Weights of a small multi-label image tagger.
Data: trained on photos of plants and fungi (iNaturalist), 45211 training examples, 22.5 epochs.
Rows from block 11 of a small multi-label image tagger, named by matrix and row number. Rows with one number within an expert belong to one neuron, the router's apart. Each number is 500 + 40 x the weight over its row's rms, rounded and kept within 0 to 999. All counts start at 0. Numbers have three digits each.
After each expert's rows are labels from the 100 images, of 14976, where the router gives the expert most weight on average: "responds to" is what is common among them. Only what is clearly more common there than usual is listed. The data: photos of plants and fungi (iNaturalist). In brackets: how many of the 100.
# router: router (model.blocks.11.mlp.router.weight, 16x256, trained with AdamW), inputs 0-127
# up: expert up (model.blocks.11.mlp.up, 16x128x256), inputs 0-127
# down: expert down (model.blocks.11.mlp.down, 16x256x128, transposed), outputs 0-127

# expert 2
router.2:512507524592623546488535462455553490481495544528513596523556500453480512468446482444510549517459510508478490485505469434514508566467516596487496538483446454508500545510426399544516583418492472518451500443442530484509463553470583464501515541552456508483631495570553475425553482514554439453541493472521508560492511558486505460474493478517421448507464472557505474545504522424554496499500
up.5:537476501528502470517443495430516438557516623549532509494526465538558479495462434515484479534466502504532486556470500541492521521495526454450505527428557526476395494503494494530463570422441528534500465508534573510559490548551576539552496462511498487495503477412440513446479551416486555494446494474474558527491533466449558467515488521558575431510524505467436477435458531486503540584436
down.5:493499531500511466485400501502503524529545414513439496487464499504492540494474520437481478441567479490483472532528485454475450482469447511431554442511496526494530485487513514485516586545458548500505499553525547516452465463490488550601498464448541527510422597429479504462514463503581493529480496488483547439440512503516594485547445504419442501508434455519564503511493499459457469501533
up.6:448491518520555501475633481523431494482466507516465548467518474485535489427503488476436438469428564489460531506515417544489468557570537512526511517467417479484452475490514441566510431500527462462461510451508515459484493512501505484484569579472496421462550460471579504477427500522551466541505417569483522505436547478530510468427520531609502522472480503550494463504537495483504513472449
down.6:530416432516464524562499443529516477465561418487527486517484501521473444429456509447554458529558434485460509494487506438511427598541523531502473505540506464561475550451462429456533502477473442528532539480527442476522471474489485455506413465493509540445501525495389434495516483534429446496457480496516479498483500512502535539570423469482562506455521551512458518501543518491571487514560
responds to: order Lamiales (28)

# expert 0
router.0:469473546500506430385496486527438502444490481527549452449502511471473498468536568524535530542426476568477524508448522543529478522547496533533539456480517490475550480508473559512602583486573468455482445546475469486536513515479455519442564542513501505411517461491465476419493483550551603477531459526525488512508514513531550460546437478509546485494501420472506615518487547450493574528595
up.5:496471600502509541449490479472584518507459477524503507529506483557510506537444521521507478503464441561484518492533529499561488538499428581517433399535503481515516420522499488529509566454442545431482523528553537463499468407520492521508477460527487431347508534480471528487522493484396439509478462485476535459511432496477506467439528536513546453522507410459503489471416510518517521517531
down.5:607557514567544463530540478485545559559496525483470523449509461505569453459480509529506527479478515516506418550507592453396472437486495506592517529451494522525558548509496468498502489511583516463520457549482474563505471536460442526480502499547507552503458446397517392496493467450485538483566486482444500516489482512433531578454560507491522539468552580468484581472480487544416409449511
up.6:483518423478519518507476501537471442486535428532426533457464454544539466480467530508473551490522458426469516533494513442489464510480480506558507490521551561539459464489475516468481461550483426459582534472487484477418487499511452498527513521487525477532541466427586556535442448495515545495455549512512419470556483517558453543445508434551438477502508454491557581440548513418530502499537
down.6:510487541531478507554578509495509554541489454535506516519551416487476463436561445441504511515521452484569496512532545444550499498475545595511473514434478480593488488453487440458562534487459599428468445504500480479537531472495526536434479508520545508535475504515458452527476508497537509509513550524526514543493547514504541527484458568441516506543509409479474454532572545513558513498486
responds to: order Asparagales (49); family: Asparagaceae (46); text has "yucca" (39)

# expert 3
router.3:477365539458463496463441519514526508475454507524553499463414499544471463492572518524463457522454530533540557372426480547498427455494471497542545519525515466427515479493478553567556558520467489479478523529476449432447511426485472476557500462431491546481527447474528551579529493512492512465557488532495485522513509461508499477517541527493522459539526501449562517494453514524472493529483
up.6:463503502505483458504487464450514533410565494523478523446458561517533548520478483450499432509516454577485536440442518532534500394467452496522512513531520590528596441439441503472511481505459531493416478474460536495525474514480475544476460520485529568448505483560533604537460507427432495513454492460501494491522553519484504515460466444520483541395505548519412512503395499526543534576446
down.6:562464495579588537503505512521484564543411474486554492501583417531439468526544582475488510570430549541465468509447558516466513451434534527540477478509475438486501448471447473508458551507527509478545552478547491450505496447524537401581493586507501426497511551528445496498488501478507559456543536473518487481502496535484395468427499514518485542508495498449536444591527535445532446491455
up.7:491473526489462536479558513468504528500537523529460495518475512506546497490502531493513547502534477463439470528554474489519552523439564405518551532441498468457485542454519498538532493553409495515537546496563513457513508465500455520478456458520517428478552488513489421562452503405489516452554428430590462539558493468492518476433491515501462503524492545491478412524444469460461487569390
down.7:496555500473474517462514498525514429467549519506461494574456539469547511529472505550529452532572501491526527517517548461534507562447521503538484524518499536516519489450495402489464504486521510504518582544469531469522487492426567468476512556505477532427543506454498512467507558514438479430466505493503491535485456438500510502495484451479560486522484475504527475563492522544529443484426
responds to: order Caryophyllales (44); family: Cactaceae (44); text has "cactus" (25)

# expert 13
router.13:453456503464522512481608451480466591469496459471521502502528509528540452568534478521490517559489467473537453559491482537394481490450482482517517493527465464510475426558521467528486509482561487512497487466453527512412497510486509521569563501439471439470521504497466486507569480478433433555456514560491550509471493426464479425447509553496480506563514462477564529466454535467542433481639
up.5:472505409500556389484548503563459480493516521471438451515535527567545487559455501542471518463521515537513465502469506532501477560518465446417546534524463551540482529473516557433449470466470439501574507482506470511459491590466459458582550492566528551510465594446489516436576486522402576520426483489498496518528536478461506453520487449516473521503575505469515565478469485517567493489498
down.5:425542480488521511486556525436506476515439475524518493443408512487481453501544526487462500484445530486527577426437536546554457519473476465460542502526612504494447466485484498488499487531523556545501547528488449475579523514502449443529421509508521542496531511529538492555480501520458553560562496509477551470488471519500442577550485462484549555464519470542550447533467479492566524530474
up.6:524573471501474568525459527448559421482449480449477477455437436508453453507481515503506469456530472532488459511519485526536441481526440564473569513501519521474463474496522450463477484586500561403463512560439570532525535476519556447495500411500465491540557466479535543449553549507493517561499471456566458441506499510539505549543464480519471526459541453460450444510521396530488533525569
down.6:468469483499549482479577471556434470557530423473492448545542524525616383510501477480415413549507563500543540518518530496490503524501503473589531483443479493518454482490535464483520485543486499564533490470516457533521536512470526500519489495472536481476437458531454519464464559491474501457454421501488522474584508524474509568444521507496540557557534529538441524500462469513543490500539
responds to: class Polypodiopsida (30); text has "fern" (25)

# expert 1
router.1:450464490474464528467471542453511497526529420521536463530557516508500484474536494560480481520448467475497524468547494514517476452538513474547496493551453455516481514520502460546524513508439567538463491498491449514451463442491546561509534499471540549483494464614443526429470508488433485465429481484584543543505491481468568480569532511494550499552532537504545483449492514487506461505465
up.5:431488483463409570532592443567459452474516482484521551531549490494485521529479533538536509447500525491486519436521494569581464467527501428543489488585492474490543503521393449484545520417513496418425546444451531446435455516537527484420519444478524529500496524516538575520468459529497538509508469451521532538530461495473455471437501444495449435556487513574447512500532478519519544490489
down.5:475524533506547517463501454456570479510497501495509537505478462469490520524447445499400482457499490480554550515466464480544528516525526474521586514549597439511529488447559532510442553541466514440500456413493482518533497567465503477516460534454541513493505539418491429449476591586521493584596541507447454560481518472512531533517472518534454502490529551536526482458468541498502492468518
up.6:497464453538567482520485470478491456465434500521503487492539485531521444502520483539497530468472492468501550513488493456572513502484430447514483473548516481546527462468504447432542551477525579501495515522474476501496521482482467495458497502509501448508431527430521547643490560520519552527485573520477456458540429499540502492536421465543483514509559541554504562497482543579484484497473
down.6:504478533477482512488435481557452439555529494494454521580422536509530522478483512464516507535519510483477507539533570490477517563470443481436447516528517441443471542501546575532503429517496466572504556492508483521490495491475427527556456497554481516532478464525442472557488528555556513552574527491449529451545523572559522522606470506465511519497490558480421453494431437512494548547447
responds to: order Fagales (26)

# expert 6
router.6:464494479484557482503595464503566493497473451513495446515523508502472485514448477535508457483467542495530533478464597555482528542492454503550546537539572537510441434487484430399500526479504530580455500530575560483447477524497538412571552486507523445470527559516496462487478478521415561539486516496538507448516486517510584516520521485511523498510438477535494479466551550523519476526465
up.6:500524464489455518552481449403454535561541510495519469389590550536588486484478496476481566542497474517479549472489574484505436528521523513488485474528476486498514542550468534458550447512425471489523535492545454499429531352478466547543538497467475455484526541490538549528557474473490490511488464469429479487499531481500476532530542465482501572515467522511467515493485452496524547564515
down.6:466508525492485559543477473499435482475460438481475501521575449439422509503446457579553490520442503480413455449539530505480509453479528413531555524578452473534502465498522496405506507486498478465453525538503431448534452462485454487453504463503504479455512445553473484447497492592559479424460501467452560454489391484577548574516551490476482490512469475503493549442493561466420480553458
up.7:523573442495504428473448476519490524523437463462556552598407555484489486485513531528511545453541496525500519510456467520497475514553571510560471469526446436479493492462482520542463473537562499469437514499576558526431505512519570489489555513551465459562560513475458529498535524499467541511506546533456513497498488506501440464532418516404497457504487517545521515490475506512413481520534
down.7:509573558491467563556523507537521460496538505556496468472571512528526513534527517454493475509474512580497499490469525479546445494497496501498487479430456519498492519526576498559535521497485519567509550520501472493560501507494454479489495498467471436432457491500454473505493514517514475442502501523473555482571511458427478456572543486518521553516477579550496451533492449523553458459460
responds to: order Caryophyllales (28); family: Asteraceae (28); order: Asterales (28)

# expert 7
router.7:479576531477518479507524533537544511398506461539439459465442490493566485499509512500478554526562494491471428531550505474502537516402527541492463427492525540540435574494494505401527461455535478490511552470582530491503485495478536548530462492465494535478497481472565452477490518506430514462614506512517443487534509503546558492514491487504447491505515588555520480552508463505488530492531
up.6:592476603525486487495582483557547540554491502461462464477487525494553450531494536442499509561491489540495476533494396521466497555484469487519497449541480538481537534556515465503456538581561532523459504565525463453418466518508478487440531556489527463487526532526547477523510483463392440482514517410568475454553568449498505594455462484523523481533481489515468427510511441501485528524494
down.6:530535530489472501474507530462522503482579525470555456455528465489521543455523526540519495489469471535507487524478573462529518512471464560509392536462515503485514453527550502524501545458451518502649515498478485490508524499531545474522421472471506532545473437537504598476492528502580539495553475534484454518545481527486470490559530538539512547480540477496518435498431514545493559457527
up.7:498547441460640533579572513484501524483486463427529454514494491531462521599399485563559475480553472488558562488548527525486515462460467473441447456473557495479478500519498493581493476502502507514536530455544558514513460477533555494424456515478557494468501524539490573538451615457523540528517483492473497408485505480528532533525520464484531515508477486501534548442537466593535489467485
down.7:573491513385465474509507541509405528513498530453473478592535500547464512524477506435466523524460495502532498487515527498525492468464505535548472495472534595427547385503475551527462515505516517529508478501469492442445499468554496594500532564489549530434564474499493469485513483523443548501573514575461536475577478503534496517472420504532567491533499496473438428463516495524468456487457
responds to: order Fabales (26); family: Fabaceae (26)

# expert 8
router.8:474426519492497503566445445500460541520576439470460528520496469490512509507448471576518488505509529478560499397524438492461468479509512510512516438421518505474534570548521490583472484513515524540452534444449481448501454466567463550463501494521533466539557521467508550475458451571444516460412436524533502487493554481450498494484520451454540520509547574509486546475505509492506585584501
up.5:530474511502542495476525513578522481550507484474387480501517441461475527465522509457557495537536506544449531467491539525556454598503493506544503513473508516471567464534538511496543502513585468518469491438508541477487510596448379542504478444432452426502541575514464537521494511584469483478469454579467551485432443491494591551483470468554463459511493404569605459512489520508516500462428
down.5:435522512485503490467459493476522422516430518506426519530461481542434445504490462565454519549401565466468408510479456488462552563442505512503550533497504450564470543475515505496451562510443505432493521508485410542555484550433463551502522489512543515452549508520474458456507517541559572479545502526527560494431499510558505492438471478449521485481505520498445534510512590463512459528483
up.6:480499525512529501410560456442559531488541534457587439519497525459425426529545505471546482485512462471556464458502540495480528491505513497476509583473504528518525504466614604436530553492503563467542478448474507503542545428560564433550513525525463532572401491493501494489468532456534461501487560487477435515518536502499522524480473600503539437522449486571505478476603544505514522502510
down.6:521441529473453498499497521497520561549572525544427504471559481506501546610551482525488492520531521452450503524494464604503483505502449533520536492458469515504603495523447465509533497464491454498540500402500480478508514521461510486463512506561495482464471508538469535514504464510488438485508540485499478533537555504400490439533536510509530528508549541555516489474476435516470510493495
responds to: class Liliopsida (37); order Asparagales (25)