Weights of a small multi-label image tagger.
Training: soap at rate 0.0029, 15900 steps, batches of 64.
Data: trained on photos of plants and fungi (iNaturalist), 22.5 epochs.
Rows from block 10 of a small multi-label image tagger, named by matrix and row number. Rows with one number within an expert belong to one neuron, the router's apart. Each number is 128 + 32 x the weight over its row's rms, rounded and kept within 0 to 255. All counts start at 0. Numbers have three digits each.
Before each expert's rows are labels from the 100 images, of 14976, where the router gives the expert most weight on average: "peak at" is the part of the image that holds the peak; "responds to" is what is common among them. Only what is clearly more common there than usual is listed. The data: photos of plants and fungi (iNaturalist). In brackets: how many of the 100, against the usual share in percent.
# router: router (model.blocks.10.mlp.router.weight, 16x256, trained with AdamW), inputs 0-127
# up: expert up (model.blocks.10.mlp.up, 16x128x256), inputs 0-127
# down: expert down (model.blocks.10.mlp.down, 16x256x128, transposed), outputs 0-127

# expert 9
peak at: centre (67 vs 25)
responds to: order Pinales (30 vs 2.7); class Pinopsida (30 vs 2.7)
router.9:130095172124086166135119124115123094101140143135158103157147101133128115105136125136107169181078039123128086076102182128106065159190105142151169179106123117137119128180081128078129088147072173116210062157155167132137140142115105104155147120109152086156133140110109137106059151171068153179073172137105161140146078118137147117143124137107150121098124138105145081132127110096120115148102
up.14:122079121118128094130185124125104065132135110139135147131143152127099118166167125169126132138071157106149130099076113098131141167124150146103053168119154142082141091148182091083143193076089138179156145073135212117125131145097159126180137151160072110125124133152180152135123111127180130119098154147135145151133187112228108157136126125086134060104099144116146174137085151092131100106142
down.14:097102121119099055105165082183112124108053132118112161123076119120137109129151100144119129151157112107171148127122069121173122100107169186113149108121084162177085162141121237077179117144110084122139134154126151110121098164094098146102162180115145101153154158208114094200169117141042125145153161099068145125172163120115102027158131085128165087110155061136085157129187140152188166180121
up.15:156113154174185166143128132096116125117137134111121137071092049143097120172164137181125150110135065094139148088098131073110116169155110130115109129124099058116077108175144157117127170130113094151143133076173029149163148129125055157156107126078118118107105178137096097089079108186087202108090132203144197216092136157147168143117176119128136148125124123115132129181080112075119084154088
down.15:154165115146153130173134083192060130141113111140178101073091142105116118140094113112122107140196138097134110124154102154097148141109113167112119080101126100170041108081163101130144193166099140082152152117205100162170148141125206104075137110104079144172125077073121143143055140106105109057112102110155110107166137151169191175118153179153111133156107153117089141147172187166101082120112
up.16:091154089092183119147132065150104160166140128140098104136139119112152171121108077109143138111136136092127100111118123137128102079059128064168114075169098142149137125115065205079057113154147104106155130154088198122115141135111095189113107138165147170124100093080113139185168117103112147161141135144088169116134146106108187151094086177086168137137126112145115169125113143088104115119134
down.16:154114134112098123121094154147124108158145072162132169120059110118134109097164122132120041114163099139062159105119121072154142180102146105148105114107123092123177167109125120131125151109166138118096144110129143112188162162085108143146068125138136103175164127147109133130166136155195091122134140113146151108150147120135141091123189070171168088131118089125179157120159095126120131137127
up.17:154114161167133134092092120175105105154093086132179117142134131098072204129156116115185157118103155099095116143128193196087111154111181141122149123119136074118109158117131091144089130096152152142173152125101079089090156107173117130095167120148157111109157098121173145102145092128157147097096076130117111144188139137102126094134146136121094152148115151117199136131087131157082162151166
down.17:148122070125140141130178114151052149054110157193129123092141142094192126163178144118060104100110128093139176184135116152092201085131103118151142147159187128122166058185116090148136165126123122123173102138116109131084118138126120109174109142121139175134182109116158129148112159072097108070152109141109160125071131117159114087102129177162108075122142106106172125163146161145139160089144
up.18:136133132159167115085179124122098133136087088110170130124121093125153120116103200087090098151133150170091059158141053099154122203100081065094065098163126104060100135113086141087105139106110083186100142148138151120107141129153154107141158079075163111144069096100107147147144172124121073075111159123162139158116100128120142118151120143133141164128167053146111113147146211143139135142124
down.18:144106108144086092075184124151159122111052114110092112139125204115147136084192145188111044156143234093151084068079093126096124154173121115106096141104080140141119083150115170081107118106123131163126095198164083112126107127148134121138118137157164101098158189162122087156133080184120200100134164103086081127118086086127046135170069083096151169152127106122089113137153225103144114140180

# expert 8
peak at: centre (64 vs 25)
responds to: order Lamiales (25 vs 7.4)
router.8:078173058129121062161141180059132131115105101142147122095151173114125106119126131082147116102079128144137124146086107137118133135100146128118112141147101110123147120157122085152100134142139079179124109127075185139107130180126162089203111140142120110181113143111114119170160138127181114108136050085137182162146123197096117102108134130116108132113142098172116104141167140121115127151138
up.2:083167141091143155155128118055145100070172135138191123089094179107116151118130125087096090094095165145130106091098114161145132115192076081139120088132198087113129071125122133130133119095079117165095169107128154089124132101068112105107144062124125104169145180173144082067130175107149086189219115144134144149148136138113141139142131151166157151122154179167126135123125176125119136154129
down.2:136118103121177108121093199088171104155109136116094158144120101141104067119127103105093148079133132129130157217182120190135143181158131133154190176129036185130169144165170091167085159118157096112130095140119077169171074090167145082127153149111111179126146125087120140134110056161135119120069093156138166179085085074127152121095151110123126088118096091115038113100155162171119104145123
up.3:127148154112202176173139078167145128124123080167116154113120071110192110099108179068142116080066134157150125114184144154110103130124151139215135086139116111134130081147171141123132057100130144186140199154143114145093195105092146094143076190124099109145135089087139134067107142147089167124124168148168133065172173138193127145082116065106132216176105114160163105119107058135183147157157
down.3:183115156173122111136099124168127154113132124142141082055163100120150106129160124193097161095147142096099109145081161088161131164155139112168103102137155097093119126084108110115139121150142159135082110109155162088138147155132135146118136139138080155120095098109130051151165154125156145151131137136185168141118131167095113151143115164100185109135119130130157092199092136097214160115148
up.4:153157088108091131131082143089125099161162080150103133103150138079140215160119134123174201093138067098139128100142126119125123107141139109179153128144164138167146165111154140059142156155117115068126145100109147140121122101183124119158175255136131145051072147140145143101125105108105101120156129133148159140083117135150111104123095130098140042154133140128126109137127104136068133136135
down.4:138072085118110111128190149070098094124109171121112147137121053101089162161122117147149145141079149066102145187129101160187112122120143175073145174130126155118098145078070129103120152189111097184155154119134153174139125156102109147136097093148157165111160115140165061092103104092132097161188158091158122163135095150115120113143129160119151121102044072107089164161116077128113096124142
up.5:106131121101160100118099154088174153097084131131103156152108090207129062147086145097100112106158145140177130031080125182113123116104129090049101143134127143158131163138136139099088125144143124136116169120111063117068084109118153147134136121220122101110182148152188121139132136081126142141114170130090113113117133100097125153129124177144116151162045111136155104143157128144147134177154
down.5:070042178112079111117092130119182155145139108102097137102098093134120113172107148119194079178109118083196158110156056143133166149110195138076132145059169142145120130161073106130135132099111091094124124125098188111122155051136080178152121154090147140110153120165071085149165096091081137126136075105120087133152162144109115112174108125128090127109163108057153138140097086098152157103127
up.6:126135177105129078081134121092111154136156213161153131094112163160084113145130146173136135129138162121068083117151122163165102070076125133146120117173161129104095132090134101136098105133138098080101134106140160135124138065100124137120199063110150147175133126133182095135132106112142142163135152119171095099153103092103148158094149196186113147114134126156077151072082154089124147131108
down.6:212157086106091120132051167125120138088142143150117150086182182116114152090139139147139179230135133109146106093147071096169147169145089099116187183130105117162123112161084097143169179146110131168129109149093125171072101076147104129116089121114166136167135119108150128162139078178147119104092113093149144160107139198164186108131056127088122123109103140099068144157134072096086132102121

# expert 14
peak at: centre (61 vs 25)
responds to: order Asterales (30 vs 11.2); family: Asteraceae (29 vs 10.9)
router.14:130146146146116141187137140191108080116075110151056119087077081156164134140168133101113170090061109135153128137175178112102151122121146125120122102111130078154117226145095139115208171131102111092109175157140172150067091106074125213098163170114156114147118128179159120103135057132124128142142121146170119136076058171151149073141077156149103107144113193101055116223122113170145144116137
up.2:171123181138143162150094171152117152191139067133110149142098120165158159171145148132144112108111128151082064102164127141154161139151112119137088144134116135099142100179127109184167153120053083185117128049171085083146161088105097159142134112125133135145074125197146104099140173087169102122152131074129145107126143148089149109053150144144105121168154114144149134103116153145172149144135
down.2:104092106132096079094112125058088132206198111105135131138139121171125115109151139165113121126104198180113095080108153094135092157130099129147175112144105176130194178127142142081120112104160118134123134183153146144082114118159093158096105153157092093133150149134106165114141150109180098128173152120171150079097194148085164121029126111138121157153062095114089121115137143104149102076149
up.3:108105142094121107087170083146143103122144144123150111100129119109073024165156086195158168118122124104141149128165144078165159160107109133131074146076117132099129150136130165097160127094155090138102189134096150155107043150092068147106099068089126104206178140128124094100093124183133098178132018129156145126095183138098134153076091176118152121148165148106094078177143082111111080119052
down.3:107110108155117088160137076130133117122129092105152102120094127115149110178050152119153131187074139114148121159160156186149127169067128142103177083156139119119112115084121113130114128163124119105167143098190154132102133121160080111201096124165149079116117168169145091187099085115065088082115183070083127156092146093096096102139180094064115162154147108136168112125149170105147103118107
up.4:113146059161086158079166151073087126064065136065132119128129145092133110103083111152088132121123151138121129161149144082112127125085143068114108181171103132113088139181138118078153144134101209149169120151144121156110125131119118155127202105157122143154120162125153177153182120115105128149131085137185149153127155169118121112093134179101107071092100110133181152081098083074112137128168
down.4:145141142203128123112138112121137127210121089097156071081156126145162134074140176113105071128113143140144114099156106109108120143215078191134116064158109181190159128119087115086128146105130105155175147073118103108165099132131139078080141131128117058149127139116104080148100102097163080094165130059077137095129091174149139143109172165132132145174092066183123144134160118138142130104111
up.5:143088135158177194180168128148163144114105107115119081136098073133091110095155075134111111111109110110182169096099153159171125118165168178095142146161122131121175132099145125085153116162162117085130105109150150133171153184093123112111132133188144155129156126175162133128165091115147101148183144115078088122134138158134179161137100096157120142138175128111159123129116122124132156141179
down.5:174105075072175092127183156129094077158164115110135161112096082139119142073127096137068124163167138169111129137152064072169151113146074076136091082137084103147132110175117159110059100088135109129148108104156131121112126164182141103150071124159143132129123131159140163118105076068108135147080130144145113083157165088133153140088172123140086109099108128140112099159125172101182186128115
up.6:176196113118120119138083109144070128112120118134054125110150094102102127158091130045150121094122104115090104135120163138124171079081127115129110089162142115126218161169145161110141116124088114168168163110152182140133083148115134122191165109095095134141105102093170100108158117135164127045140168141090129104186148174170105131154103128119152068134090149143082088143122121141138144102150
down.6:098161124103169128155149153140127153129118105073095110160140134141159088135181038077117153113164123135166126088167143092082136139127103179086178104135124133111199153146112137137159176122162116104140160148180102104137151207201164194067148133170145185148138124073098136135139173112106169143134103103148157088090086130146056134124108095116103144129128105102097069049161113128100072122107

# expert 10
peak at: middle left (37 vs 12.5)
responds to: class Polypodiopsida (26 vs 4.2)
router.10:124108186164107111124139190150172165125132081120155116119112132151112172120187158111074124096119103139076074137069139139153115124131135072153137103164093138110076095152148105177070107155092173127181110139173051145056155121135124106136130137126051144095157117145167213127102135108098132112068133092117146124134158148125163149123109122138127186185155074070112160148137149136099147150147
up.2:123083156174139168130150107140118089180058089129130103139077114059221127159143146100116133183162129131052135076124191145083154138080088105084137168117162117140195116147121135143134167126087074063152065123173132110139139117095108105122158168155154117156204097123138092114153186084105118124148147128128196117170126127098155159124120109146203132151183120098100132095109101172139160127131
down.2:111133126141115072086141121106166168144168153109113061142156093164122092124132126127136051175175117143155116101171155143120192140122138152186104110163185113092138131164134144084226120130116086170101149135168151145100173152118104072071111072113177140158154133131107081178126169145113157121127154153139111085194160116133127085138122075230123150095122108090147121114085132101135160159238
up.3:105111131148147124151087092180072108122049055102122122135094132095116165184131100077151141169124126168133126096092177135096145093184128096110177121172101096174144176116123114078128140156107101152086106105125148158191051152151110134146118159140041083135197097152130176122192112163134143138126123134126193121130104136151166147141172130135167078105124087120183102132185149161150135084119
down.3:091118205189126140115103036138111108128134079150117139081128114168106084116118074128136139095066128138179089164111143124146170101036176139165108156192099178140164158101059080130159099120109156083181196142140124144088145164082186095119107124188130196143111141121106145094134153135111130099099147121157122059064123172118167130166098109128134151012142132113122117098129115136137129134093
up.4:218238117145125099183138136118037095089087166122100122051137116117152154156131089130100149152148137117110088080154135118083134104110107118194119108181131112132080089096159099145113136135142162106116134165113098105115172059086115162096104181115133197109049132093108119120139153114112151121130158120137138128049138094186110081127188078122123126129165115099131131085049142109124126101061
down.4:128132128116132069137121154100089144097153230134094102116113147176085164151122148161147125102120107153122154146125126158126121136178092109209144163132102135115147075111091134117132125128132124119160112135168113139132137168133163142116138099115182115099131065088128112098131099080074206162243123134137084126091151143132158133106132145107114113181210132140113133141167125081118081099160
up.5:103142102175194136085137123082140107130120182110083146148145147096112155085165201114155174111156083101211132203151129106105160106180159168121110139125106145115161130160123130056152127125102125112148141132143109220117121110088128106098136097074072163135087175146182147105148047154154072076146147157132116118161136181059069078124109109133099162110125132133108185212085107180154131121130
down.5:105136109135130153183109139157170163077149111180122112133088080111110148149157181103111115172107195134075133098146124156152160132053152113110133127103102177185152095168101189130120181173137162120126169113103103118124117110100173110112070136124092158185143102106089107144099196175146164114093146096116182168170100135176110102105107125130142169088134145145099125132163157168110178143104
up.6:141099151144127113102140191101139138158141151140121100104112096137087135125193131042134203156121119108160068147145084092172106094124202165115130217130141090128145231125090131152108108141108121170116082103118112198113121134084124164117112150154133175103047122161144141135057137150124146069151124182128152197153102158138109079145152107163170075168129080065112122145087148117135160145093
down.6:159189119092102122138108156159186161107170132154124116120123143099109110104149132148179156118152123124082167151153092078115118105136178159146100170113125157137171137140087136164082073175075089132146079119096136147181135118136114130146133094130111172119096161107187159028111153176158089092159098122155057138076132186095134107092103103135128154048107131099126166121108157094134166165103